A small image classifier, trained from scratch: 1.91M parameters, moe expert_choice.
Rows from block 7 of a small image classifier, named by matrix and row number. Rows with one number within an expert belong to one neuron, the router's apart. Each number is 200 + 20 x the weight over its row's rms, rounded and kept within 0 to 999. All counts start at 0.
Before each expert's rows are labels from the 100 images, of 14848, where the router gives the expert most weight on average: "strongest on" is what is common among them; "colour at peak" is the nearest of a few named colours to the mean colour under the peak. Only what is clearly more common there than usual is listed. The data: photos of arthropod specimens (BIOSCAN-5M).
# router: router (model.blocks.7.mlp.router.weight, 4x128, trained with AdamW), inputs 0-127
# up: expert up (model.blocks.7.mlp.up, 4x32x128), inputs 0-127
# down: expert down (model.blocks.7.mlp.down, 4x128x32, transposed), outputs 0-127

# expert 0
strongest on: class Arachnida; order Trombidiformes
colour at peak: white
router.0,181,179,183,219,201,197,219,229,167,194,229,219,202,194,183,210,218,222,196,207,172,206,235,170,176,219,193,237,175,220,209,177,218,239,248,197,202,203,180,255,199,196,224,217,199,191,193,235,184,183,214,188,187,216,194,166,234,210,207,221,197,214,181,214,195,227,210,214,210,194,197,204,179,211,175,200,188,188,180,200,213,201,194,209,132,215,195,181,201,180,201,160,196,202,194,183,192,213,220,186,172,197,204,221,165,200,197,189,192,159,202,217,177,193,205,213,227,200,217,199,201,202,230,228,217,229,208,243
up.16,236,159,148,192,203,211,197,211,181,173,197,188,216,202,207,229,177,221,173,174,197,184,234,192,144,215,197,182,209,202,176,193,239,192,192,197,185,178,218,216,210,225,212,178,202,215,207,239,174,207,167,178,178,207,225,180,199,204,204,212,174,184,213,214,209,181,193,169,201,230,220,219,215,194,193,196,212,210,191,232,200,170,165,182,208,194,213,193,212,188,182,199,204,201,198,201,206,203,190,214,198,190,215,195,218,203,181,180,222,163,222,217,194,196,193,223,220,158,210,240,168,173,217,203,211,257,209,221
down.16,215,177,195,199,224,188,232,218,221,213,189,179,191,203,215,237,216,190,242,190,189,202,200,213,206,160,230,213,185,210,170,176,190,231,233,166,199,190,193,210,135,222,198,197,199,188,223,211,194,222,201,184,213,196,192,218,192,212,191,211,178,181,244,201,207,207,224,207,204,162,220,205,217,164,219,172,241,203,188,180,236,228,213,180,213,195,218,219,185,188,203,188,173,208,175,183,198,209,238,202,194,185,202,213,220,175,231,189,205,196,192,210,184,181,201,196,187,208,196,203,161,192,200,265,217,210,208,210
up.17,191,182,203,176,188,173,194,245,184,182,191,216,180,199,228,230,202,235,207,193,177,215,203,230,206,199,191,193,208,171,212,152,190,202,189,200,188,227,185,200,220,166,194,234,222,207,222,235,189,196,240,204,205,238,176,216,193,192,175,195,187,189,194,216,193,185,216,225,213,253,196,220,194,212,235,191,197,205,227,217,196,170,185,219,190,178,185,188,205,183,196,171,190,197,205,197,194,254,208,204,189,224,191,234,179,172,183,197,201,226,190,203,168,220,173,204,162,222,179,192,190,208,171,229,187,185,232,190
down.17,193,202,190,201,190,215,158,200,212,151,190,204,199,202,188,198,206,205,158,222,204,240,171,198,176,180,202,171,222,203,162,219,176,214,188,163,241,213,211,193,193,198,215,185,186,169,167,199,185,203,178,178,225,199,185,205,216,217,191,200,166,192,199,173,210,215,219,180,193,214,195,201,215,209,195,169,204,175,205,222,213,192,211,158,224,214,203,216,179,181,213,203,231,198,242,211,199,191,220,227,257,206,154,176,185,204,181,190,190,196,197,192,230,194,188,230,174,180,206,196,229,175,232,167,192,193,202,202
up.18,211,232,203,179,176,213,199,198,199,176,217,173,207,207,227,176,198,162,208,191,224,175,180,177,218,213,183,212,159,195,226,171,195,146,194,173,194,212,212,157,211,182,187,214,198,213,192,203,201,197,207,175,208,202,222,203,215,184,146,169,186,203,175,202,200,223,179,196,172,216,218,220,189,170,191,200,222,188,199,201,232,231,203,196,204,214,165,208,202,200,192,227,187,174,207,242,178,174,190,184,198,202,250,186,185,198,218,173,205,198,170,215,218,161,198,192,219,182,186,157,181,202,181,204,200,214,229,210
down.18,174,226,161,208,192,209,196,214,200,201,211,200,194,216,193,188,213,226,213,219,231,180,199,218,241,192,181,219,190,188,224,157,233,200,240,187,205,190,207,201,216,174,177,193,231,203,212,228,191,197,208,196,195,206,221,223,197,203,226,142,211,190,214,196,168,216,207,204,195,217,197,228,185,207,200,226,225,199,181,210,201,210,185,221,258,209,153,209,206,216,228,242,186,213,217,214,224,194,194,182,203,203,207,228,159,214,194,197,191,231,206,197,222,188,247,233,230,191,196,181,204,202,221,168,185,197,186,215
up.19,202,193,221,206,182,213,209,191,163,185,203,227,191,224,220,184,209,187,213,187,207,213,202,209,203,171,147,206,211,183,215,185,215,183,199,172,177,207,178,179,216,223,212,252,206,202,203,190,211,210,150,206,205,186,228,179,205,186,197,185,215,220,220,195,194,194,192,199,209,216,229,199,209,169,209,156,194,159,194,207,234,203,171,197,189,218,219,204,203,257,231,207,184,216,206,201,211,203,186,202,180,199,209,254,194,179,216,226,169,191,211,204,208,217,190,169,234,200,144,205,216,165,173,215,188,196,201,192
down.19,187,196,237,204,182,181,197,242,167,192,201,193,208,199,184,184,185,201,209,230,217,202,200,204,205,198,182,193,189,186,195,201,221,204,233,228,217,200,244,180,225,179,176,215,204,220,186,195,192,231,227,176,220,150,197,202,196,159,188,212,197,171,189,179,210,180,185,188,244,220,186,209,214,217,227,197,220,201,178,212,191,232,181,197,183,175,208,179,209,161,180,180,218,203,209,200,213,194,168,186,170,202,202,208,187,172,206,214,178,257,211,198,205,187,247,216,235,224,211,204,209,167,232,197,174,194,187,220
up.20,196,190,196,259,223,189,190,191,209,212,200,226,195,204,165,195,201,188,171,197,208,192,182,235,210,206,194,232,202,201,211,223,191,197,198,192,219,206,212,211,199,216,189,215,203,167,145,189,181,191,239,197,178,198,223,189,226,218,213,180,194,225,166,242,203,192,206,196,201,189,197,188,182,221,176,191,177,187,173,206,214,199,204,179,212,206,152,185,176,187,169,195,202,228,198,217,202,180,180,207,191,163,180,171,195,183,195,157,203,210,200,209,180,218,205,215,208,198,253,224,170,180,181,207,240,234,157,199
down.20,210,188,179,185,208,196,193,178,213,204,189,199,169,207,180,207,172,213,195,218,187,207,177,185,176,208,203,180,174,223,199,202,197,161,208,233,219,208,203,213,215,166,191,183,208,190,225,196,212,164,153,220,181,200,181,207,192,200,214,252,215,202,234,216,233,225,188,189,183,217,180,216,218,256,172,209,195,203,200,180,229,224,196,227,194,211,220,222,256,183,175,193,168,198,172,209,227,209,202,234,199,220,202,211,193,212,206,211,201,235,181,163,170,200,165,195,207,186,206,210,209,212,185,206,220,227,211,172
up.21,247,231,214,197,185,211,203,209,190,199,194,205,194,213,213,192,198,200,168,202,165,201,254,200,203,204,222,213,194,189,208,203,244,179,183,185,239,237,206,190,192,206,220,210,201,206,163,197,161,211,176,195,188,192,212,195,195,189,197,195,184,202,239,191,179,172,223,206,200,203,198,204,210,189,192,194,227,189,224,211,196,202,211,201,217,228,134,164,197,210,234,192,174,198,226,173,198,186,171,207,172,209,203,214,230,178,227,191,201,214,203,197,208,212,173,212,192,168,209,190,256,180,242,194,219,216,193,165
down.21,240,183,176,183,175,167,224,227,215,203,185,175,186,227,200,203,166,213,207,218,241,208,214,204,201,172,208,174,194,211,205,195,189,203,178,206,192,203,201,201,212,172,167,222,191,216,203,178,219,182,210,177,195,200,226,216,226,169,244,212,203,189,202,219,186,194,213,198,175,201,203,166,209,227,251,164,230,181,196,205,189,205,212,217,159,171,248,210,224,225,233,173,184,179,211,184,190,189,211,170,218,221,218,191,199,209,206,196,172,208,191,205,223,218,208,161,179,204,197,219,214,199,207,199,217,214,181,156
up.22,202,203,181,187,202,205,174,187,245,197,200,180,186,204,210,209,221,240,195,226,197,189,189,189,182,217,251,189,205,229,164,194,198,206,198,203,167,230,183,202,201,208,203,219,179,234,215,185,224,218,180,160,190,151,171,203,198,221,190,239,165,181,202,199,176,199,208,195,184,220,202,226,217,215,227,214,233,211,188,197,187,196,210,173,194,210,227,215,218,227,204,213,206,189,224,158,233,229,188,192,175,219,193,190,202,226,197,177,208,144,221,209,200,216,206,229,212,211,204,190,176,188,195,184,188,215,169,230
down.22,195,191,181,201,193,211,243,177,170,204,191,212,184,204,218,209,204,216,209,195,176,201,196,172,162,196,202,234,194,202,214,201,233,217,203,182,203,212,203,200,159,227,176,204,168,186,170,223,213,246,197,222,183,219,203,186,194,194,221,169,198,171,224,187,154,228,228,221,165,213,225,177,232,193,209,209,204,169,207,188,211,241,199,186,207,194,196,216,219,208,209,176,193,226,192,217,189,231,193,172,231,233,214,190,205,180,191,218,220,192,221,227,191,232,225,205,201,215,203,209,196,192,159,255,187,189,192,196
up.23,218,210,185,151,222,211,201,206,194,191,215,212,222,181,221,206,173,182,195,227,187,172,187,198,174,171,187,216,162,201,197,174,178,150,197,194,221,216,252,212,223,163,201,203,179,157,191,196,186,222,206,222,218,224,172,227,199,214,219,225,213,245,204,228,177,212,222,219,188,186,237,194,180,161,169,201,219,183,198,207,187,212,210,206,178,183,200,172,204,204,217,179,193,201,210,171,168,166,211,199,215,187,159,201,195,197,188,219,188,206,204,197,205,217,181,204,201,195,206,185,208,195,234,208,185,178,237,211
down.23,185,197,201,209,182,234,206,223,156,222,219,196,208,217,233,194,192,214,205,168,197,243,211,197,201,204,193,215,218,204,192,221,225,183,191,165,157,182,219,163,214,181,182,173,209,173,227,184,198,185,228,190,178,164,193,178,215,211,202,194,209,212,205,208,211,189,201,187,230,171,190,196,188,187,227,192,160,213,192,232,206,212,214,160,192,234,221,202,236,209,200,214,225,162,208,212,150,199,203,199,201,208,185,216,173,193,187,187,231,203,215,201,212,229,216,191,199,231,204,209,200,232,168,206,197,239,230,221

# expert 1
strongest on: order Lepidoptera
colour at peak: brown; grey
router.1,194,195,213,188,169,204,189,223,197,215,199,219,205,208,201,198,183,204,193,183,224,159,194,209,206,169,201,174,225,185,176,207,154,165,207,163,167,186,159,227,213,188,205,190,198,199,217,156,224,203,187,194,208,201,205,212,220,187,192,180,190,196,192,232,193,215,222,185,200,194,202,170,221,200,199,188,230,196,175,208,182,186,207,207,235,205,190,226,174,247,192,237,206,184,222,205,228,207,178,195,214,193,184,167,200,180,243,244,198,210,198,202,218,162,226,193,185,190,186,190,257,179,188,179,221,218,173,190
up.16,216,196,178,211,208,224,200,138,258,198,190,191,240,224,185,201,186,209,201,207,224,198,171,230,187,191,233,176,189,191,219,191,183,198,200,183,214,207,220,193,207,197,213,194,201,206,178,155,211,201,190,185,213,181,208,203,210,185,218,199,188,182,209,172,205,233,209,213,182,176,203,203,172,192,157,182,227,223,215,231,192,195,188,200,219,146,243,211,202,204,193,214,180,198,191,191,245,203,198,192,184,172,220,181,196,188,197,195,233,213,208,209,170,179,200,162,174,229,187,201,190,192,145,214,198,195,198,205
down.16,202,205,193,237,225,233,148,235,235,198,215,212,170,235,174,212,189,243,187,193,210,198,178,216,167,200,237,197,178,182,213,201,214,217,229,212,213,231,230,203,181,218,207,179,211,170,232,191,160,212,181,217,195,219,176,210,218,205,182,194,156,214,198,178,203,215,201,181,197,127,185,167,198,164,231,217,207,198,196,168,199,200,213,197,228,204,193,173,176,202,186,194,213,213,207,205,207,173,220,234,218,209,200,188,196,207,211,211,209,189,195,206,225,197,200,192,203,196,180,195,185,190,201,221,198,186,200,193
up.17,254,208,195,224,191,194,192,202,178,225,179,173,212,216,186,182,176,193,202,204,226,193,256,218,191,232,240,212,194,210,182,222,171,211,202,194,204,206,188,197,224,177,213,170,211,205,220,202,201,167,152,200,193,235,223,221,181,200,218,180,203,202,183,207,201,191,210,199,187,166,195,186,214,203,244,185,206,202,193,230,205,215,197,234,207,203,203,196,208,194,154,195,218,176,187,182,216,202,196,200,174,177,183,181,182,199,197,204,261,209,219,209,248,191,180,203,173,213,161,192,207,189,172,207,201,220,180,182
down.17,163,213,153,199,195,186,201,172,204,233,209,205,198,169,216,212,203,174,183,198,161,201,195,195,211,196,178,237,187,186,258,196,208,236,177,178,210,190,199,202,188,172,186,174,194,182,226,168,196,212,206,164,219,211,212,184,196,218,200,181,214,193,208,232,233,184,187,187,163,208,195,200,215,180,174,220,197,215,214,199,210,200,220,221,216,189,235,159,188,184,218,189,191,204,196,187,177,197,206,189,182,226,182,226,217,186,202,223,190,221,196,220,179,192,208,139,194,190,226,215,212,194,155,220,187,211,210,231
up.18,208,202,168,196,203,189,177,185,170,179,184,195,214,213,191,235,166,175,194,182,204,236,192,246,213,197,168,160,223,196,213,205,197,191,193,190,171,191,168,182,185,208,199,190,222,223,205,188,204,176,212,206,209,226,206,183,239,215,212,223,174,185,192,200,194,166,188,164,223,218,163,204,216,189,191,224,207,187,177,177,204,224,181,205,182,206,204,221,250,192,154,191,197,211,199,224,199,197,180,212,202,202,211,221,181,165,220,202,196,193,201,191,163,181,240,253,190,201,240,229,205,192,210,198,181,201,184,200
down.18,199,192,194,178,204,197,201,184,203,182,178,171,210,241,203,196,200,197,188,179,195,185,214,183,207,196,208,178,209,186,173,188,192,220,177,186,200,195,200,176,147,181,189,202,188,183,220,236,192,198,163,203,227,220,194,183,181,154,224,227,207,220,168,203,199,231,187,226,200,207,209,203,211,223,234,210,226,167,175,214,185,219,183,211,232,169,189,216,191,204,235,199,200,193,204,158,233,203,233,243,209,186,205,198,203,157,204,198,224,224,190,229,214,204,215,175,159,236,211,200,208,175,188,218,171,194,195,230
up.19,215,167,168,198,219,214,201,223,205,246,191,190,200,218,235,212,168,209,198,175,202,209,164,183,175,214,181,202,217,209,182,223,195,187,232,183,215,194,214,206,216,214,200,214,209,199,172,174,188,225,198,170,185,198,208,192,211,192,240,188,232,164,198,210,238,183,205,220,202,208,185,172,203,177,222,228,186,183,203,183,198,203,217,197,197,194,204,201,209,191,204,198,188,240,212,221,205,229,192,208,204,199,212,252,191,163,190,179,205,230,219,169,175,254,184,190,236,223,197,225,186,219,237,177,206,160,199,217
down.19,190,202,201,196,225,200,173,182,226,181,197,179,220,219,181,169,183,196,174,208,174,199,197,221,228,171,173,178,205,195,186,182,185,206,200,151,176,168,206,200,212,209,188,225,198,194,187,227,204,182,188,190,162,173,224,181,171,234,220,186,180,197,198,201,224,178,220,194,237,189,191,227,161,221,189,179,220,217,212,178,206,187,209,205,177,186,187,181,192,202,197,229,179,201,165,208,162,226,214,194,200,205,232,224,179,217,197,191,198,173,233,207,196,218,162,189,208,174,183,233,241,207,163,230,197,224,198,214
up.20,232,188,232,206,154,209,213,175,187,178,181,230,162,187,186,195,211,211,177,205,216,188,182,212,205,189,207,199,202,189,220,185,226,239,214,192,217,201,245,184,241,225,208,194,179,178,212,198,217,193,175,206,207,190,205,228,196,222,148,207,169,187,218,188,192,222,218,204,180,215,193,186,216,207,227,202,185,203,216,205,168,173,176,217,205,199,209,192,213,232,223,192,143,185,174,180,153,209,203,203,212,185,160,211,205,215,191,214,207,204,205,227,250,207,215,181,177,184,208,240,188,213,194,188,195,200,195,200
down.20,178,200,205,203,186,170,214,203,207,226,147,231,182,183,183,193,208,219,218,174,171,194,224,244,229,187,218,217,218,216,184,248,172,202,203,196,217,181,195,198,190,203,207,216,203,221,209,205,245,206,161,174,217,192,190,203,171,204,252,189,217,191,197,200,174,182,214,182,203,189,213,207,214,159,205,233,193,191,197,164,191,211,196,214,184,195,233,161,201,208,155,186,220,198,166,219,222,199,225,216,213,195,200,180,196,193,222,209,215,164,187,222,201,207,222,191,207,213,165,211,220,198,197,229,222,221,208,203
up.21,217,177,170,210,186,192,213,212,153,202,211,166,228,215,188,182,222,188,195,203,219,191,172,187,179,168,189,141,192,193,193,147,208,208,181,209,194,203,186,200,217,206,210,206,186,209,206,190,172,191,186,229,202,198,217,194,209,198,200,189,191,193,181,162,191,171,213,190,181,216,201,172,208,226,190,195,220,198,242,186,211,175,189,259,213,201,191,175,199,199,193,187,223,188,184,202,176,181,202,207,185,173,191,179,135,207,167,208,187,190,206,216,193,179,169,206,225,206,145,206,205,215,191,185,177,215,182,183
down.21,190,167,188,187,215,194,176,160,197,193,237,221,171,237,187,180,202,207,172,210,195,179,204,174,159,165,211,219,187,233,218,185,204,226,188,216,197,208,165,213,202,186,222,178,216,201,213,218,179,194,211,265,141,179,211,200,193,212,223,216,211,217,222,203,191,185,207,198,191,183,202,202,216,204,185,202,219,204,230,209,179,200,197,213,194,228,208,164,203,194,193,201,190,180,224,202,190,203,205,201,175,190,181,203,241,183,235,202,192,202,202,205,212,185,164,163,179,184,201,170,205,173,202,246,178,195,185,228
up.22,184,202,204,220,187,189,205,205,220,205,160,228,207,187,169,181,219,225,209,181,213,167,197,200,225,191,184,216,210,209,214,193,178,198,185,183,218,240,253,204,194,196,181,216,188,221,182,193,211,199,172,222,223,177,208,202,199,195,193,212,208,153,219,238,226,166,230,192,197,212,247,205,170,191,212,197,210,199,187,197,181,173,196,218,172,199,230,191,243,201,176,201,163,210,210,211,194,178,204,219,170,221,197,232,206,180,168,177,228,169,202,223,229,199,214,183,212,203,205,165,221,180,212,208,159,203,205,188
down.22,229,215,202,212,222,202,213,209,173,222,174,207,182,223,187,181,187,166,200,187,169,184,193,212,242,244,195,199,207,192,204,208,233,186,189,189,171,168,203,180,248,203,198,190,222,207,211,188,190,191,185,196,220,225,195,182,179,178,217,213,195,182,200,176,203,241,193,191,176,215,213,246,216,211,174,183,231,226,234,189,196,198,182,173,164,228,207,185,231,208,211,185,210,226,189,218,210,197,195,184,195,227,197,202,227,193,250,206,226,195,220,206,179,207,173,171,190,194,159,189,211,205,190,164,226,184,184,214
up.23,210,200,209,203,200,250,199,185,194,207,220,232,230,198,204,199,194,222,213,240,182,217,206,185,202,184,185,239,231,219,212,210,235,195,184,211,208,178,211,207,214,232,184,200,205,210,187,213,217,202,212,194,187,173,157,200,201,204,217,231,153,213,187,230,232,211,172,180,207,204,219,173,209,169,177,194,190,188,179,227,193,191,171,228,195,176,207,230,210,231,183,216,189,191,180,176,187,216,178,209,200,173,206,195,254,199,201,215,166,247,173,202,224,212,224,217,178,189,202,207,199,217,190,215,165,176,199,225
down.23,209,179,196,176,243,181,181,192,205,216,219,187,194,200,202,210,167,159,204,201,168,224,208,187,213,179,179,186,185,217,175,216,225,209,207,196,169,223,183,232,189,203,203,203,181,197,182,203,229,213,221,186,222,194,216,180,188,207,213,198,218,195,198,209,196,175,241,186,191,205,230,183,182,217,149,247,184,164,260,203,186,188,220,172,166,204,156,184,191,218,195,192,208,200,164,182,205,205,209,214,200,193,240,184,195,183,203,191,217,196,217,252,193,214,180,186,236,212,194,213,208,208,202,208,212,204,222,225

# expert 2
strongest on: order Diptera
colour at peak: grey
router.2,216,208,219,195,197,204,206,181,187,164,175,205,210,206,192,217,203,141,198,197,202,227,196,225,216,209,195,178,201,175,216,186,245,196,194,191,222,176,233,191,197,202,178,201,190,194,214,196,203,185,242,205,234,208,198,230,151,189,187,208,223,210,190,175,194,147,199,184,197,196,209,215,206,213,223,190,151,195,250,179,186,176,216,183,210,172,161,206,209,172,211,195,229,194,210,216,199,175,203,206,208,196,224,220,206,201,176,163,225,167,213,180,198,213,229,186,200,227,194,214,163,205,171,193,195,213,203,170
up.16,224,178,212,193,211,220,201,167,194,178,202,213,206,192,226,185,199,183,213,201,211,185,194,153,196,214,199,216,176,210,180,188,239,237,181,173,229,195,194,183,195,197,198,186,191,181,212,197,178,206,207,203,174,207,254,171,193,185,184,215,203,165,189,229,192,225,200,250,202,196,215,201,204,216,231,175,190,177,199,207,172,161,173,176,223,224,179,181,193,210,162,202,178,176,200,181,170,222,212,214,194,205,234,203,215,226,209,183,203,170,215,229,193,205,204,239,221,215,208,213,182,195,249,212,192,198,197,244
down.16,218,213,186,185,202,202,198,201,173,221,181,183,194,220,199,217,197,167,203,203,196,186,183,166,198,180,175,197,203,223,217,241,221,201,198,187,199,229,187,193,145,201,170,174,211,148,206,173,188,221,168,218,223,195,177,180,187,201,178,193,204,236,207,211,180,223,213,179,169,176,194,152,209,183,188,214,205,203,224,211,206,203,204,236,173,185,193,220,190,213,248,171,164,183,196,151,227,200,199,186,223,180,198,197,180,170,222,207,218,219,197,205,211,165,204,182,197,204,210,207,174,171,184,222,213,205,215,215
up.17,187,221,200,218,161,171,213,178,207,185,185,192,197,187,195,209,178,174,234,195,155,199,167,243,180,190,198,202,213,225,208,232,242,182,192,186,209,200,222,221,225,234,216,193,182,228,178,236,213,193,224,186,216,195,189,181,194,238,220,201,173,220,194,203,230,205,189,210,200,178,191,185,209,196,193,232,226,217,217,187,212,193,235,194,190,259,201,215,212,176,230,202,200,189,229,185,225,173,198,197,213,225,219,196,204,168,206,204,246,204,182,198,201,191,185,186,189,196,220,205,236,186,208,178,225,230,200,187
down.17,180,203,190,196,183,206,205,163,196,201,212,191,198,181,198,215,241,216,188,204,216,183,208,194,197,147,220,210,188,209,187,238,208,196,205,212,225,190,162,171,208,181,168,198,208,205,196,203,195,227,180,218,170,207,188,197,211,193,176,204,188,182,226,190,191,191,188,198,210,186,199,199,182,143,185,210,228,189,267,193,197,153,226,235,167,188,186,200,205,202,221,175,191,191,205,199,223,161,170,199,227,195,200,207,187,177,203,168,198,188,195,183,201,179,201,243,187,236,199,235,187,216,172,188,171,201,182,223
up.18,199,239,206,212,199,200,155,184,207,169,194,204,172,218,193,210,179,212,188,220,240,190,201,176,196,202,226,184,216,223,220,229,208,208,220,175,214,186,238,184,184,198,186,226,190,181,150,220,186,223,212,216,175,178,192,220,202,190,219,220,174,192,195,193,190,209,225,178,245,201,187,196,211,146,201,183,191,196,249,189,225,202,149,217,208,201,192,184,202,185,181,207,178,217,236,210,218,179,215,192,172,197,234,206,221,190,206,175,226,212,203,191,195,201,162,182,168,219,207,169,203,190,203,221,185,196,194,187
down.18,204,181,203,201,186,192,207,199,186,212,222,210,209,173,201,216,218,190,175,182,170,183,180,207,191,197,195,218,241,197,215,199,222,184,209,210,226,172,218,159,149,203,222,201,217,177,192,173,205,209,204,213,176,202,197,206,194,181,202,192,191,220,205,204,178,193,163,187,197,170,166,195,200,139,189,207,222,232,207,196,177,192,225,209,161,208,199,204,181,217,192,214,192,219,171,154,213,189,250,189,248,209,213,189,208,197,238,239,214,196,209,191,201,165,177,210,200,215,177,205,242,191,181,218,176,207,224,203
up.19,222,203,196,173,207,213,231,212,200,193,207,194,210,237,230,174,215,229,214,210,189,178,200,182,166,244,206,173,225,178,214,262,200,197,156,218,160,212,181,198,206,207,193,213,211,202,187,209,197,210,200,183,188,206,217,200,188,167,177,210,182,179,190,227,195,194,232,198,195,236,190,214,196,219,209,228,175,230,211,210,189,188,202,211,215,217,220,209,229,201,226,202,187,208,239,171,216,204,186,202,207,208,208,214,189,212,197,197,179,229,197,191,223,201,213,218,183,155,231,170,233,200,220,204,184,146,172,221
down.19,173,178,154,180,213,197,216,196,196,217,205,210,195,185,202,225,186,187,230,203,196,230,197,187,193,181,241,172,209,194,210,193,131,216,153,189,205,178,209,186,163,184,206,192,172,160,192,204,203,222,190,196,235,216,210,189,222,165,198,204,217,185,246,177,205,184,183,209,162,214,226,196,212,214,193,205,232,202,204,188,193,200,207,171,211,201,221,221,184,201,214,176,191,194,168,188,222,198,196,213,193,210,262,215,197,218,223,180,195,224,206,191,169,197,190,203,172,171,205,221,214,186,219,197,205,223,222,197
up.20,191,171,222,208,191,219,214,220,186,168,176,195,194,178,211,207,222,203,162,173,200,213,176,256,222,226,189,183,216,222,231,195,243,203,205,193,209,217,202,217,206,185,197,194,206,214,199,198,229,186,195,194,234,214,224,188,201,198,195,208,152,205,195,195,222,197,208,184,184,221,181,187,203,235,217,192,187,199,171,212,203,176,196,175,201,206,186,202,219,173,168,185,212,177,239,177,196,209,197,229,181,162,222,204,164,168,167,178,261,185,203,199,197,192,209,219,187,191,150,207,197,162,192,214,204,196,200,195
down.20,194,175,197,181,186,209,184,193,221,174,190,204,221,238,195,185,181,202,206,196,214,210,209,229,167,217,230,199,212,217,150,199,204,203,214,191,180,205,205,214,173,233,201,169,217,216,198,206,192,220,186,165,178,173,215,253,201,200,177,173,204,174,208,183,169,173,191,209,186,162,220,208,158,156,169,202,163,159,177,174,218,193,178,205,230,172,166,215,204,205,203,169,200,186,185,215,188,182,172,188,231,187,197,206,186,192,173,182,209,197,218,204,201,215,229,216,184,192,212,227,193,203,227,196,188,202,202,222
up.21,224,211,221,197,154,210,207,147,208,190,197,175,225,204,213,190,197,213,220,214,180,202,222,216,188,204,208,206,164,208,204,171,250,213,224,186,210,192,178,170,191,190,233,209,227,195,243,209,216,194,193,163,201,227,178,208,180,238,179,198,205,188,235,189,189,210,208,220,221,228,194,211,215,198,213,223,190,193,216,236,196,190,194,207,178,172,236,186,196,198,191,190,228,216,213,217,220,165,216,205,224,179,175,180,214,206,205,166,181,190,199,184,219,190,205,217,208,211,180,225,157,244,189,215,171,188,182,190
down.21,201,179,215,231,209,201,208,192,179,230,226,238,221,161,228,194,163,215,219,183,192,213,169,198,204,215,226,179,207,170,181,211,217,197,217,213,184,224,208,188,206,172,201,184,210,182,180,221,204,177,231,156,199,155,207,215,207,187,191,180,179,162,184,219,208,204,205,171,203,213,188,194,170,229,210,195,165,216,184,221,223,193,177,162,219,200,190,228,222,162,208,165,191,215,238,261,183,209,188,207,182,220,218,201,225,194,193,202,191,195,216,201,197,198,215,182,187,191,198,171,206,205,191,193,180,218,224,200
up.22,205,231,209,189,189,173,195,209,260,227,180,193,204,187,205,206,197,171,161,171,191,179,208,232,199,209,186,182,179,187,193,191,220,202,179,208,229,193,185,205,190,186,209,212,209,198,183,201,182,187,207,217,183,196,234,184,229,202,225,164,202,204,211,209,218,181,205,188,207,203,220,188,200,207,201,253,206,179,220,160,190,213,203,199,236,178,230,246,213,157,199,198,210,233,222,197,184,199,191,183,221,171,206,215,176,237,225,185,193,215,180,193,184,225,232,216,178,247,198,184,195,224,219,174,226,185,194,219
down.22,200,209,213,182,173,197,215,235,180,175,194,184,183,169,183,205,181,229,192,183,221,165,192,192,199,202,227,226,171,204,245,197,208,232,187,211,240,204,198,203,243,187,219,187,186,233,207,179,197,192,194,190,191,191,197,180,227,188,209,217,196,184,205,207,193,206,174,176,190,187,202,195,171,159,229,215,217,197,248,243,212,155,181,169,203,195,215,192,198,192,218,176,193,197,164,208,168,186,217,200,202,230,183,231,256,209,220,199,200,200,197,168,208,208,195,195,186,177,181,219,202,189,204,232,209,231,194,216
up.23,182,205,219,168,228,228,219,185,188,199,178,206,180,205,229,218,212,229,204,179,191,223,219,201,185,212,244,239,185,202,203,205,214,205,182,205,212,192,167,166,204,171,173,206,198,187,178,209,219,207,204,207,201,195,193,178,149,221,212,215,214,192,195,206,209,197,208,210,212,235,224,232,209,190,221,237,207,213,193,203,230,185,206,173,167,174,217,186,240,177,172,230,218,152,216,228,155,220,215,208,194,173,209,202,205,197,207,178,230,209,184,200,193,211,167,222,209,197,225,169,229,215,209,206,167,194,212,197
down.23,202,224,167,213,189,194,194,168,181,205,242,210,223,192,203,183,205,193,200,176,206,185,198,202,203,194,203,214,193,209,190,174,195,170,176,217,206,202,172,166,221,181,258,204,181,204,227,200,217,244,187,206,181,236,182,212,181,220,248,210,210,225,210,179,188,205,207,208,171,170,171,169,231,198,181,222,214,227,198,188,184,220,192,217,220,186,185,217,181,210,198,206,197,150,171,171,189,209,191,212,228,210,207,193,200,188,216,216,221,238,190,236,200,154,197,199,178,209,212,198,189,157,212,221,203,181,214,210